{
  "method": "byol",
  "norm": "layernorm_no_bias",
  "activation": "swiglu",
  "parallel_block": false,
  "lr_schedule": "cosine"
}
Rows from block 2, named by matrix and row number. Rows with one number belong to one neuron. Each number is 128 + 32 x the weight over its row's rms, rounded and kept within 0 to 255. All counts start at 0. After the name is the row's rms in percent of the matrix's.
# gate: MLP gate (model.blocks.2.mlp.gate.weight, 1152x384), inputs 48-95
# fc1: MLP up (model.blocks.2.mlp.fc1.weight, 1152x384), inputs 48-95
# fc2: MLP down (model.blocks.2.mlp.fc2.weight, 384x1152, transposed), outputs 48-95
gate.1037 110 [149 145  98  76 138 112 153  89 175 133 151 176 119 103 134 144 132 192 109 102 101 167 133 111 199 161 127 102 121  72 123 186 147  95 205 143  56  92 161 122 124 118  76 145 114  79 118 124]
gate.1038 104 [165  85 170 108 182 137 145 182 116 170 115  98 163 118 119 114 143 128 133 133  90 123  99 134 126  95 107 147 140 167  95 103  95 168 157 144 115  80 149 170 180 138 146 198  83 137 101 118]
gate.1039 118 [130  91 178  56 123 123 150 144 121 122  94  75 134 114 127 174 120 153  84  68 139 167 105 195  82 150 133 102 113 133 128 112  90 107 139 100 126 159 115 155 132 109 157 139 141  91 100 176]
gate.1040 088 [135 131  89 109  99 180 152 136  77  77 137 173 120 100 105  87 169  85  78 104 152 111 115 104 116 100 142 163 115 162 162 131 184 123 130 138 138 126 123 111 113 168  89 194 134 152 146  94]
gate.1041 085 [128  76 104 166 152  96 131 126  74  89 144 174 113 115 127 165 157 143 139 127 127 120 140  87  96 222 145 111 153 128  44 138 122 113  64 119 172  90 136  99 146 164 151 103 114 109 153 120]
gate.1042 112 [138 163 154 108 115 127 110 142 108 107 198 131  93 106 132 120 162 169 105 177 211 100 157 177 137 162 142  92  73  96  56 120  96 125 148 131  98 143 142 114  87  98 161 147 161 147 129 109]
gate.1043 107 [153 149 124 101 170 112 142 193 155 114 134 102 158  99  67 121  92 198 169 137 117 128 150 117 169 151  77 118 161 106 111 146 133 102  89  90 153  96 120 129  53 154  79  94 138 136 176 194]
gate.1044 111 [148 124  95 189 181 179 129 171 139  96 124 153 129 170 151  86 134 141 172 145 148 137 142 169 111 127  83 115  96 128 194 146 122 100 115 156 128 110  97 125 111  95  71 178 114  93 158 154]
gate.1045 107 [120 102  63 107 119 111 105 117 198 137  87 117 116 133 151 133 207 158 127 153 103 146 118 138 120 155  83 154 102 113 131  86 126 158 151 121 157 148 108 111 140 172 156 140 155  56 147  74]
gate.1046 110 [131 145 168 109 181 136 126 115 185 107 108 147  57 126 163 163 109 103  97 128  78 103 131 140 106 153 145 137 105  85  69 144 113 149 129 142 143  82 113  84 112 152 139 178 154 156 142  87]
gate.1047 108 [118 164 119 102 157 124 157  89 107  87 117 103 131 112 120 152 127 119 103 122 175 124  54 130 116 114 172 109 161 128  82 141 111 123 156  71  73 120 129 113 156 114 119 140  59 118 151  48]
gate.1048 109 [139  92 137 145  79 117 142 179 152  91 110 112 170 164 118 105  87 106  60 116 103 172 165 114 181 129 106 108 105 205 126 104 104  96 124 166 131 130 146 143  87 132  88 135 134 151 100 188]
gate.1049 127 [113 134 130 169 235 101 109 150  90 123 100  98  66 102 206 182 156  94  74 129 120  65 172 116 162 109 121 128 160 124 173  98 134  99 172 119  62 131  89 198 180 111 137 174 149 117 174 140]
gate.1050 109 [170 116 145  80 120 100 198 119 182 107 103 165  94 125  69 112 164 123 185  63  81 115  79 109 195 151 186 129 137 143  73 144 113 112 102 135 125 102 159 123 129 111  65 196 107 104 126 113]
gate.1051 072 [152  75 146 152 133 167  71 100 147 132 126 148 123 142 149 139 112 143 160 212 114 163 106 135 156 132 136 144 105 127  98 110  75 191  95 105  89 165 114 145  94 121 146 194  84  86 131 172]
gate.1052 091 [152  93 110 123 103 148 113 147 192  65  97 101 149  92 100 113 161 133 105 139 112 103 155 140 141 136 106 138  91 168 154 126  91 148 118 168 112 109 120 137 125 148 116 141  80  64 160 129]
gate.1053 109 [113  65 150 115 178 144 176 194  91 130 115 182 109 142 120 145 114 130 137 121 132 140 143 124 144 102  71 133 199 134 150 134 162 123  96 139 200 141 165 146  94  89 125  59 180 124 130 188]
gate.1054 102 [126 133 158  95 120 149 137 140 143  94 109 167  88 168 137 120 105 122 162 133  95 154 165 149  98 126 144 104 103 104 132 134 136 144 147 153 126 148 104 133 164 144 159 147  74 117 132 129]
gate.1055 097 [170 133 129 132 116 122 151  47 157  83 141 170 140 111  99 165 113  99 104 139 130 174  54 121  91 154  69 159 152  80  96 178 110 181 135 135 153 149 107 114  87 133 131 161 131 118 117 168]
gate.1056 080 [130 153 141 160 124 157 119 140 159 132 155  80 126 101 124 106 137 136 111  99 151  92 155 123 122 103 126 151 149  99 115 135 109 182 136  84 113 129  73  90 172 149  80 106 142  82 115  97]
gate.1057 101 [178 116 145 139 138 101 149 152 147 136 100 129 117 150  87 120 117 164 140  98 150 187 110 136 105 108  82 104  89 105  94 153 132 142 166 179 107 190 136  88 130 173 147 130 127  87 179 150]
gate.1058 078 [185 178 181 106  86  76 157 110 128 108 100 111 141 111 104 140  97 120 111 150 115 165 129  53 132 170 153 113  75 120 133 115 121 111  89  93  78 116 154  81 127 126 163  99  98 117  80 134]
fc1.1037 108 [138 119  97 116 124 134 200  96 127  65 119 158 122 121 122 128 119 184 121 128 121 129 105 105 179 179 147 104 101 112 175 172 169 110 125 114  40 112 134 101 177 151 129 109 128 137  81 154]
fc1.1038 094 [ 69 121 107 189 100 111 138 108  94 106 206 106  86 150 167 115 183 104  49 134 159 144 115 192 148 151  80 156 167  53 159 154 124  91  72 142 132 147  95 124  99 113  97 144 146  81  93 127]
fc1.1039 117 [ 62 134  82 114  87 156 181  81 140 167  90 189  50 170 123 118 106 171 111 130 133 109  84  90 101 111  53 164  94 129 163 121 123 132 146 135 156 149 109 143 129 116 155 192 149  98 125 147]
fc1.1040 095 [117 157  65 124 133 160 116  97 144 148 103 152 132 141 125  66 195  98  42 132 163  91 103 113 131 158 137 103 127 153 126  95 140 118 142 105 122 103 134 195 114 150 128  93 154 116 125 154]
fc1.1041 076 [108  92 117 111  87 166 114 130  46  94 183  77 129 148 103 110 136 131 128 120 135 130 109 153 133 107 128  83 161 138 159 128 136 159 156 113  97 166 132  85  48 130 134 187 162 202  99 108]
fc1.1042 110 [ 88  96 142  94 141 145 128 113 153 173 111 137 172 106 150 128 113 130 121  40  52 143  92  72  98 168 126 118 114 146  96 129 120 160  80 164 144  98 130 122 205  90  98  77 142 182  87 169]
fc1.1043 113 [101 183 121 124 121 154 110  66 142 171 158 133 128 136 179  92  99 119 166 119 123 109 161 126 139 162 102 178 108 100 136 124 109 150 116 143 117 125  68 119 128 132  69  89 130 112  82 144]
fc1.1044 112 [130 117 130 145 143 165 159 153  97 183  99 133 126 159 147  49 162 150 170 152 182  93 171 152 153  94 158 196 108 145 148 157 142 114 103 125  75 153 110 175 152  74 129 124  96 116 140 114]
fc1.1045 100 [119 113 133 144 118 201 122 185  98 179 164 166  84  66  77  80 123 118 135 142 147 128 157 152  77 114 167 148  86 160 164 160 137 139 156 169  71  96 140 175  84  67 125  69  53 159 145  92]
fc1.1046 112 [147 127 107  97 145 153 116  67 120 122 152 134 185 117  76 119 199 119 150 115 153 129 164 158 159 103 173 132 120 119 134 113  85  67 151 105  96  66 122 144 118 167 130 148 118 176 182 109]
fc1.1047 116 [169 107 133  52 182 140 138 105 124 115 123 106 108  91 115 154 149 115  81 193  98  94  52 169 135  86 212 166 212 171 133 167 165 166 118  98 122 148 116 137 183  87  94 176 113 167  65  93]
fc1.1048 095 [112 153 128 172  83  98  94 194 127 159  46 129 165 160 100 110 138 106 145 157 168 162  87 108 111 187  93 131  49 168 113 143 118 103 114 128  45 148 115  96 128 139 112 161 154 143  61 148]
fc1.1049 137 [ 86 130 160  89 144 104 105 141 176 114 109 133 131 140  94 115 132 115 137 108 115  49  80  92  98  91 122 145 114 159 137  95 112 112 151 152 128 154  61 114 194 146 182  80  92 104 142 129]
fc1.1050 112 [106 103 177 119 139  88 144 137 169 138 126 126  76 177 112 115 171 119  98 128  75 138  84 121 120 154 188 149 150 191  93 167 127 155 135  88 116 154 103 119  70 110 132 148 131  82 128 104]
fc1.1051 077 [124 114 139 168 118 139 108 163 123 126 119  95 129 108 121 165 143 148 113 125 101 134 113 161 158  80 116 139 103  89  71 151  43 141  98 119 126 137 155 115 105  85 188 147 156 107 154 178]
fc1.1052 092 [192  98 143  93 117 102 130 160 172 103 143 107 133 125  87  69 129 168  94  83 125 162 139  87 139 155 144  90 138  99 149 129 128 132 119 125  87 148  67 100 144 114 181 141 133 117  94 171]
fc1.1053 109 [148  72 137  88 131 134 145  89 131 154 171 134 128 148  72 171  65 115 147 167 116 128 110 171 136 175 129 117 179  90 129 184 133 121  66 168 183 121 127 193  93 136 148  94 149 129 104 161]
fc1.1054 096 [118 175  55 166 107 128  93 150 136 149 157 134 139 131 191 145 126 127 160 139 173  95 160 150 184 145  77 121 121 114  79 126 152 114 135 136 115  95  67 133 131 110 128 173 176 112  77 113]
fc1.1055 103 [101 137 124 139 154 176  98 116  88 143 121 160 117 112 121 104 166 135 140 155 130 104  72 119 141 138 148 155 183  77 147 134 116 143 111 174 108 175 135 116 117 135 151 109 102 121 142 161]
fc1.1056 081 [110 126 121 115 119 161  89 128 102 129 140 164 151 150 166 139 126 110 127 175 118 117 143  94  78 151 110  73 160 103 140 172 141 157 119 107 175 123 152 129 158 147 113 144 134 112 137  96]
fc1.1057 113 [140 150 158 155 101 140 134 122 159 118 123  99 107 102 137 148 172 108 104 125 113  80 100  92  78 113 152 175 112  92  90 105 131 112  58 114 114  69 138 134 194 115 112 141 119 154 136 170]
fc1.1058 076 [134 144 203  93  91 132 161 107  90 106 161 147 133 147 129 114 140 121 118  99 172 156 167 168 135 106 154 151  91  87 100 129 116 157 133 127 123 153 171 114 152 142 171 139 120 100 100 142]
fc2.1037 118 [113 104 179 129 123  93 144 198 132 130 102 137 118 163  91 139 113 119 132 126 135 110 139 170 127 100 143  82  78 107 117 122 100 103 108 129 100 108 128 133 184 128 122 175 110 104 187 182]
fc2.1038 098 [104 161 140 123 146 128 126 120 160 151  76  90 138 137 155 145 109 117  90 132 114  97  88 117  98 143 141 108 138 134 134 145 158 128 157 135 127 126  76 100 134 132 146 119 143 140 129 178]
fc2.1039 119 [161 118 130 201 230  92 121  94 112 113 128  86 127  87 170 138  80 125 204 151 148 114 121  83  94 118 129  98 162 114  96  90  95 137 109 139  99 193 131 148 106 111 148 138 135 155 124 140]
fc2.1040 093 [156 125 127 110 124 128 146 146 128  81 135 122 114 174 157 207  87 155 161 106 117 182 140 130 104 104 118  99 154  93  92 163 135 134 130  86 192 107 159 135 120 169  97 116  97 122 122 136]
fc2.1041 079 [101 156 118 167 132  88 112 131 115 146 106 178 143 157 177 158 118 134 142 122 144  96 141 113 147 116 125 157 169 115  96 138 115 136 106 173 198  90  64  95 111 162  93 122  93 143 184  68]
fc2.1042 128 [203 185 131 165 104 148 133  91 131  44 153 194 119 103 123 138 126 157 156 179 141  85 119 112 119 122  69 148 128  89 111 109 138 144 141 124 115 137 139 113  65 108 154 178 161 170  95 114]
fc2.1043 103 [121 151 164 182 134 178 138 110  86  58 152 141 103 164 144  97 182 109 177 183  66 186 112 132 112 149 138 105 144  87 202 119 139 125 173 180 107 153 150 146 143  74  91 128 139 160 137 170]
fc2.1044 111 [152 136 147 150 171 166  92 107 148 154 163 151 186 133  97  90 139 132  80 105 123 146  66 127 131 115 139  42 156 151 115 109 152 130  84 103 106 154 183 135 119 184 110 147 125  96 108 152]
fc2.1045 103 [149 134 115 132  91  98 117 124 138 163 129 111 150  75 143 145 159 140 123 180  91 105 117 145  91  81 156 139  98  99 120  89 162  60 135 117 113 157  91 120 138 122 112 165 117  85 200 141]
fc2.1046 103 [124 163 168 132 148 119 157 171 109 181 105 106 159  94 118 118 142 130 161 150 104 130 128 159 101 178 138 106  66  98 163 148 139 136 129  56 190 105  92  95 132 173 131 121 154 131 147 136]
fc2.1047 118 [ 91 105 158 150 103 104 151 152 126 155 128 119 119 174 136 129 123 166 142 128 121 119 133 102 136 121 153  38 177 137 165  77 171 138 108 102 113 112  96 118 109 130 123  98 111 136 187 158]
fc2.1048 106 [123 102 214 108 111 134 124 183  98 118 160 108 101 115  69  83 115 109 159 174 139 151 138 150 102  98 134 113 146  86 154 109 136  71 132 100 128  45 137 177 176 155 157  81 167 137 144 144]
fc2.1049 126 [118 123 118 162 115 145  87 138 120  93 109 132  28 139 132 146 143 110 106 138 210 143  61 136 150 123 118 249 128  73  88 125 105 151 226 159 114  92 154 183 196 148 151  99 145 187 132 141]
fc2.1050 108 [100 105 114 130 110 149  65  69  94 145 133  92 120 140 126 176 156 162 135 146 160 148 188 100 162 128  98  33 127  77 188 128 180  97 120 163 121 141 124 170 184 112  87 156 157 144 128 101]
fc2.1051 069 [ 69 170 119 100 118 116 123 126 174 119 143 127 134  84 105 157 134 139 111 172  93 100 155 171 116 154 140 168 109 144 135 155 158 147 148  93 128 130 139 153 179 123 125  90 160 101 123 120]
fc2.1052 092 [159 134 102 178 103 116 167 175 104 132 119 161 119 133 149 139 129 182 112 197 165 110 172 159 117  63 140 125 154 124 114 137 194 141 133  77  89 200 117 148 140 134 106  85 104 134 114 114]
fc2.1053 111 [ 87 116 144  89  65  96 113 113 124 132  82  37 131 127 124 147 167 116  92 101 102 105 103 129 131 114 124 131  82 131 119 172 190 114 160  95 110 141 109  95 168 122  99 170 123 134 145 122]
fc2.1054 104 [ 99  84 110  73  87 144 120 134 178 165 128 102 152 113 147 113 106 201 167 111 112  86 132 150  80 143 136 107 153  96 124 130 117 163 126 112  97 116  65 115  91 112 115 138  80 136 159  83]
fc2.1055 098 [122 122 111 124 154  99 120 119 129  49 133  82  85 138 130 150 116 129 112  69 159 146 131 105  81 116 148 129  61 120  72 146 128 152 109 122 160  69 161 122  73 157 113 111  90 143 154 149]
fc2.1056 075 [167 130 143 157 155 103 141 135 154  85 130  79 160 120 182 125 140 129 176  80  83 121 165 136  91 100 136 133 170 164 114 151 109 136 102  82 151 162 160 125 165 145 148 113  78 129 100  92]
fc2.1057 110 [112  69  78 116 112 127 188 140 102  72 101 161 118 134 115 162 120 125 163  86  78 156 111 146 144 110 108 115  75  81  93 120 113 183 175 113 151 180 102 159  91 101 137 116 139 100  97 101]
fc2.1058 069 [151 137 101 102  88  95 122 171 176 133 121 131 118 107 125 124 104  99 156 139  84 117 130 107 151 210 120 102 127 197  85 111  91 153 101 166 155 107 128 169 103 208 165  62 186 129 133 130]