Rows from block 2, named by matrix and row number. Rows with one number belong to one neuron. Each number is 128 + 24 x the weight over its row's rms, rounded and kept within 0 to 255. All counts start at 0. Numbers have three digits each. After the name is the row's rms in percent of the matrix's.
# gate: MLP gate (model.blocks.2.mlp.gate.weight, 1152x384), inputs 96-143
# fc1: MLP up (model.blocks.2.mlp.fc1.weight, 1152x384), inputs 96-143
# fc2: MLP down (model.blocks.2.mlp.fc2.weight, 384x1152, transposed), outputs 96-143
gate.860 069:131198156117164130118142129167151091132123157116080140139099117125135122128147128137119079164094119095125105111118149103163128136134091073134095
fc1.860 066:126164148150143141134115143131116143114141208204147145141131142119123129171130127121121136144130121142163124156144149149121121136106155107105123
fc2.860 067:158150122123140168109097125113130109161128138175143129170098159190109124121140172128126084125167098063101144116148110123148127149101121120147119
gate.861 118:123163118144147087140140175136146093137151118128098134113112127098130108145102080126151139163097129135136174150161105148134122117121159094137160
fc1.861 121:091082179108150125086189089126119143114100112110146146171158134108117155101117149141140142132181132106139128115126110137110124147129111151146108
fc2.861 122:127138091159137121156151094124189114139126156118123119121078094116134150136120118123143082132091114124109133142109150133117159108150129071074131
gate.862 079:125094113141099127089113136143130073120118145096099150156141103107177105103141119130095103156142112152111131132157090103143145107116150123134186
fc1.862 080:104129107152160100109106100109136083164135134117132163158139114147188084144117127133106100142163164124105145124147127093098144100157111112169152
fc2.862 077:123134157137137134114122110134144161143156160135108141107113123100080147145114156130116156134127178132148117123122093104148144099068090128107082
gate.863 073:127163173054150134098137108125120104116163131110123129129124115142107123112144141132128113125157131152159130097156145113144149137144147117091123
fc1.863 069:132118153126179130153155146101111119145179137157162130146133095153157153144106131144166193106136124116141138104118096135149119124088108182172150
fc2.863 064:167093116099156138117158121118157128138148125169127098172099105130126097117114135177135149153096150151157090086130107110161176159108144151124131
gate.864 096:162104134118133162146154121110126126095157151133115127158131128127165139136172122168112113125119140162141155117098143129162157123115128120101095
fc1.864 085:128103148105095136129127151123144116153136143101141109112120163105105139133135166111102087149163074134118127145083117112082106150105134145200176
fc2.864 084:062143139135067155140143125107106117116099134141102123087129142157169185118186132125139159111129134146153124121133110164112178105162122147144147
gate.865 107:103055092155114138134159128144118158105132102156107137129134111137100154071144133138188102119152144098184091141115150160131113156156129161138121
fc1.865 110:142085136139143152130100111171126143113135117117142122131092130167132120151121172120108113120113144158174128118100118136105113112135139142116162
fc2.865 101:141116144157176105149117122117131130155145163108145144151120113103109144156146151143137097172156100091102121176133143100141148111117122125094141
gate.866 115:102146124121075113136124136092141125126157138101122071095103169151129144115137122081111122101164142120116046137131135149120174115117116135134090
fc1.866 113:139135145145102140085121100111132118137119101136134083085134128119115112111106164106131122154132184115103137183157081154167156116150129126112136
fc2.866 115:096102155120130128082141105133128129093114104137102142159214187145162123094137158125103153119084115144105186135151161104126134157149121128119102
gate.867 101:119099167106134106123141124130076146138156142097109099142119118167119135189150154119123087137121125088126118114079086125142166139140096120133157
fc1.867 101:159118157133124141101114134137107146132091113114141129126107135154127106177079148141122163154154108086095121165140089151138120159129110107118160
fc2.867 096:079104144130145161127120137111156098096136113115079109144157081090152135133141115103148107154124128088128077098096140128134144135079111112157128
gate.868 087:114159117177143159102121111119137133130135126149127153142113117150172097072166157172133114130151098146139117059115135077146110126104158129140132
fc1.868 092:147125114116120147091093113148140117135097150162124109173175143152134158126133131123194098152077127071154131111122143127194108141133164131147124
fc2.868 091:130103121088162097123137128159102175100136114089158114124151146078063120152158131116144143101115137130160104127138125128110151149095098156142140
gate.869 085:167144118153116131083109132119123066137098072140156159135105124144154073106125141119116148063153108109151145151100124131143085156105142161128182
fc1.869 082:170109136156134142141104086113141109133137107126150136140148142157169116135152119160133121097120140115131162134121147117121059116095183097131160
fc2.869 086:155140135150089177162153108144125159131141144150130079117141121176108160138177130130113135185128154185197124113144115188110130171090101116111114
gate.870 095:136103138128107164158123125126078123128183131087133175144109091101142135131131125138123142080187170167119138103148151105136153123134120154119112
fc1.870 098:114129124076156098111127167141108149139108136178176116142108106111084112194118119171135136118132092127094111129148138095127126128108114124155156
fc2.870 096:112135150082136138151161117149146139134125126115146137128176114157111135148138113167132170115144120119109147130097130148120148136134125145138135
gate.871 116:133122161108107131148124121121155123097105164144094114089120137131115151089159107127121138102093166097077178090145138134153147171112140125125112
fc1.871 115:172132126110162105173168165105131123144105139150110142164094113153123123112066128089121112123144135123131138089128134145120122116137150104174129
fc2.871 118:155114107117126138129094140149094132141147105125156084131105127096126123178120137160135144166110133129125100134153142152125107137189116157111142
gate.872 103:127129119099117150117097122128169134109184116137061147137129135138136121097084134153146169104141141115153128153091139118132113136129115155104115
fc1.872 104:103129145135130109122128101119137121096182137122094146127127143144148118142116116080147132055142127076114107137142177142155099087102077142114121
fc2.872 103:172165127149085113144089134123099122153091151139134125139142172139159161131138088150138145154128101127134103078145159162129136098174183116140128
gate.873 113:136139125161099106126138116099153092118116103134120153145120138081124161146083106146139159091089138169112103142105111119107105144131121132139087
fc1.873 112:135123087124151113115128092077126141143117132093141115117159111152123141059160190126141102153159113087094128137122150151141141107111096131158147
fc2.873 114:141165112143106156100096137103138099114120112130118141125148179160115132153142116134142154142117158160158121107120119138174139109154153167106122
gate.874 123:178153083101141154114110120126100200122147075133138097145161115133137108091117143116118039143132135152164120152164170099125143114112105107147117
fc1.874 118:169133146133151108140124080173126098157114157103144138120103144095082136178139155097132132113097129141102182051165140117112109138112113141134110
fc2.874 114:117098125101153129111102103123108107092109092158089144109130145156145118107154102094147105122152123105157092154144116146160139092122128123128127
gate.875 102:107132126147071118142095114137154121112120141084131122154150150101133129064175145159087130115156109152122114136131145129167101121141092148111141
fc1.875 115:168144135153184094118110159121134174132107092121139140120195136110084160122111107151117160050118107125126144161147139112139107091117116099120120
fc2.875 108:147131133114098163164140122119117078164139145141126106103145142139148142121131104147153167157099112117082126116142117109122144148128121125098192
gate.876 110:135147136145158143105165100079142119138107152101102153151084117152109115114139149160109148126118154159165137134125137093143150150101144132170104
fc1.876 100:137114156127149144155167106155159132134111162091136150131117090151136115160132152127127107139114129159158095121138134099160136119104132143114133
fc2.876 112:098145135138159123146119164170120150148145120140154088141108106093122074161122160135154128097159116096088135158121124163149104146142148123128093
gate.877 098:079127178119142099155085095203111110134132117142156139132142123060141101115103110145139119110142157166112097133151139145167153150159131113156133
fc1.877 098:118081143150150142132169124166159097133111138142133103167091152075126125122145101144160102172160141158120151112142125133187143109178180143124138
fc2.877 096:115138119100080141154131098086101149126117115136085148151102121116164132086105143132128117175105099204147109158159097177105113104110149168116110
gate.878 101:111104136147104117126122121118098116091106159136165072139179129166089121099143156143142117182099096125136123173154080142118114146121149119120124
fc1.878 098:141154117127151109103100100115107135120168125115150144109099147126151169120147130128113104117149128104113123091137191126144079094161116124156127
fc2.878 095:143131101140148093171112083122169132127152142142120100087191082108087127117109136104127148095140136168109116133082147123111161123115108143150131
gate.879 103:141105112134158119137139141134092081135145136128111114143091154141171120115086135107132083174140136143189126136132113126122136121131130128118101
fc1.879 100:077095117115126084130097143096115118109117100147060164104139117136157126112146141143128161077150112126059164139093151113149121117134100116115148
fc2.879 101:105133119142137117146163171139161099124097122111154110106162124144140091118130112136131110084141135124123151116135101155127086143151134096137176
gate.880 076:104109110139092145198161138111124114129087105109187134121106095113101118110100142123122155120129114108106116117172160149130129103133146087146170
fc1.880 074:154166136121157117110107165143116155092105112090069135087146171120119115143154177166127118148085102124139128148102121150154107083128139180159121
fc2.880 070:128078153097154132158127134132114109117123172156133139120109123062133162085144097118121192101126170104146132132148102090138138129112121169132105
gate.881 122:172130136146149198136117118137124121110129118114137090118147145124128175066091151142118117125166154153192105108123131099171141112151112112154149
fc1.881 113:151137172136126135169142117121118159140098125130160146151143118127151130090173091140168130142115137180120102141103114139135131146137135117139113
fc2.881 122:146136114157135144116134106112131070087160088145123110123109067104131150143120122139156152142142139135131143113063116135177139119130096114125162
gate.882 078:126110122133124129140146135158105140146140138124168134154120123091163110182162120136122120127113110126164107179065126136174089137155086108096142
fc1.882 086:126124148067136132114129130094129091152181124115121154076158107116115129091126124112113148099119163146126128086117116153081134134121098142113111
fc2.882 085:159166142137152111111112138145107135125126166100163090130149149154107127129085144134127091088096139122135164126127117132140149125086130144118101
gate.883 113:132136125177093091110125120085119083146133125143155110086090177153106122129110124131180102159125170122062153135136123154167140112114113098134124
fc1.883 107:126129099170124139174124128117062109130092152118151121105113156147131134153122167125154109146109116123119147122142148126112118139102101144129135
fc2.883 110:130135106115147153112104135124156137084145126133092131135097131088173109162117121146097148078105161150136144147141107133124126113092171156139167
gate.884 068:125156110090164145131184157120152150150152164154117165143153149093145164120153141128081140132093125133116130120096150143102152160150112065140167
fc1.884 066:097155086089123153133133102164134138136117141110156138143126129134118126101167134109071111174142116140071120081098133111163138105163132106115117
fc2.884 062:135130136112122143131131127123104107136141131163102137130130147143109117115141115137191143129148103090106180063113128119133126128095083128132133
gate.885 092:099079084152094089142098171132191144105093121118124145118150090117148145126166128117090134115108147077102164158170084197094144121115074107145140
fc1.885 093:127140121105127130118123111099150118114101134119127136134113095170136174122102148155121139126183144169134143158154104102108166126126142176084144
fc2.885 089:114123117163147104083132111126132131071109127129116106099172129155145134120147081110115126130133132104101128139152154134101106129151113121110176
gate.886 083:114117191101122157141150133100138100171116114098145133144106148074128127125149144134104092110117147179127163112129119098112163142112130115112164
fc1.886 096:107133143152111140142155138135074122103134107111114142151114097178068133151107143127136097125146139121111146074180160150139114130096135147144095
fc2.886 089:120161132141106077149123138090134109111124132108129130157094120072151115129124120125082170151131201098129139163119128119113114158139154145124106
gate.887 105:132123166132103152124124148097126106129085135151141136147121125138138157094133143128159133120179138118152145121121100112163155122103145107116142
fc1.887 102:130123110095147146118159128101142129109128144108112112101109102105106113125135177138137149103115153115122100166088114133142132105136137181127125
fc2.887 104:093116093140153155174112120129055113124154167167087159149133133165145139100104118107185098143121124085113120099177124137166130128162126118097115
gate.888 111:125141153143138115132134105141116141154106142085081056095176116121139144139132089139129126132111076132144132141112109094176155117145132129155123
fc1.888 106:109088112149136133075139158108159127088108120096155151152128157077129108095127171159143123087087143140123092151144151153142104123163112047122160
fc2.888 109:133181143106114147164154155103156111184114150109124102137142133127185166107102113161143150114124136140094154115126143144129135151093117132115135
gate.889 121:128133106104116119122110120114097121164095155088165146185109167148130155128145110165121148106125154095124136161159161104098111158102108113122101
fc1.889 116:163132106077136172111152141136126135127131122120099108140102126114104152168101131149114098134139142118110115103115170135136122153122117146124145
fc2.889 116:159122131145147100155145121090109106132164140116137161155151142155163154155121127127084139171137118134168114111152144093139156190109126152108099
gate.890 113:129146127104173065153085150134143122112111150067111136128104131140184167124108139119062138134133101104177126112164165121110148162122089113149105
fc1.890 112:126084115145135091127140151140087136168112087149156172141145156102143148156082134141123120149100119143110128156111121127131127117092142113145112
fc2.890 120:088188106157112160130089099118140139140113096142109097102130118132122111141183142157116147088119182101129154133089118120146097136131154145127161
gate.891 118:121103114175101157112072108125148104143118132145133137121122109111140140152125118115128172149141109112117104118146100134131154120103115103153149
fc1.891 117:072119106136098188158105187137142105162135145149129099132133124117176155163142139153120129103166089141111113138101131140106138142163093162115079
fc2.891 122:118116149136118096113150119162114147111122186130109152095151112101096142068138136096122106122106126105146157121136160119111113105165149147146122
gate.892 106:105119068185130127144131144150134116121126122130140134115117151170158125175113123136133138158153120113129191141113164126129125112111092102114124
fc1.892 111:171175133138142135118077132068138140149134168108118117125165172117111112110108117132110119121102132171144087136116123179116136115131102118131164
fc2.892 119:115089117092088113126151118126165145124160150118175147127103152161112153139103093141113166173149125098062182116123132138167124162117161127126099
gate.893 108:104157138142175145126074135117145144130182143098104126124129136120127136106137121098143135147107152120169119132135115101146055132128165108172129
fc1.893 100:164174131084143136134122108103125160160118102129116157105142158121089105127159113111111122167092164094093123079166103132158140108124164123135131
fc2.893 111:126114102071136124151151104140147148143116151100099134126091122129149106173113167119065093113111073140157125131146122079122145102144086133153162
gate.894 116:095110166119104118125142102146151150131144157142097141138132086184136131140124144118148124122147110101109140132108121103149147135111133156146143
fc1.894 107:143113161067136144130155158080138114122103116135178140157127127136109149150116151143118173121139122163126136114136123153113124154166129109104147
fc2.894 105:101141100147129127120135154117163155098160107150114155117131075137124105125134095106174102128129103138140139121120133114127088148136131129129140
gate.895 091:092118143120139115076095130136124113151126152144139147146130092180098088114118141154159123100140094096171161138107079098144138140148145126122155
fc1.895 088:135113141156106165120097085152147105109113125125086105113111104112159148113152145155099125130180164118084128164160122142106143147120174119129132
fc2.895 092:115134119155149125174119095143156148120120094176159112121139104158108080130132103131162149166128109151141123138112128120117143132138110141099163
gate.896 102:124120172142158109116127107090135138116206157110150121160069133084091063162101128131140154163126138140116134128128126158152152097156111111126173
fc1.896 106:131148130098111139094102147117158171132096124133103174119148138130137144104109157104119136133133124138164112094110102127117149143128122136136118
fc2.896 104:168105137188170107152128113173141125135109143115133106073070121137115110176118130132145117146139089123112153119101088149148095075109138139124107
gate.897 085:130110143105108082098120120138172199124129123137121110154160147148125096143113122112142077152120096134084113132108142156129144107107119128131161
fc1.897 077:125138095144166118176175128096111118106116120113152172132099125130110129109136134148127167133132105149119105103156129129096113109146153097113097
fc2.897 074:100104125100094128090118166133131154144163139107115134139139131117135114135108172114124085126111134135137087113121129096163110123151121128107154
gate.898 087:131106110076195118127158191101108098117126149100095075099109150132139150108116107121108097091113137126146136164104094139116159080193115086117132
fc1.898 090:151090136212112121137117115131144140142078142147127153141166093101135125157121108126121144127168134130094111122150167122114160169111141157115129
fc2.898 092:111134153111128115134111102124175130126117110161109122120130146061109134132090114122088126142133118137155119134146134183115116133151134124097135
gate.899 119:182112137115098152115169139133096165154131067101102092146109108099119131138161145142119129110108119152160112147099104091113124125123134127161124
fc1.899 118:209123153162172105098125122124097151137148106104124138104150146138177151083146079054098147119154121143115137141120130152135145128094140184132158
fc2.899 123:108179148126120124120127100129123138117064156140141123146122118120163119143112093105121094090125112132115110101149120161155126162164155150147093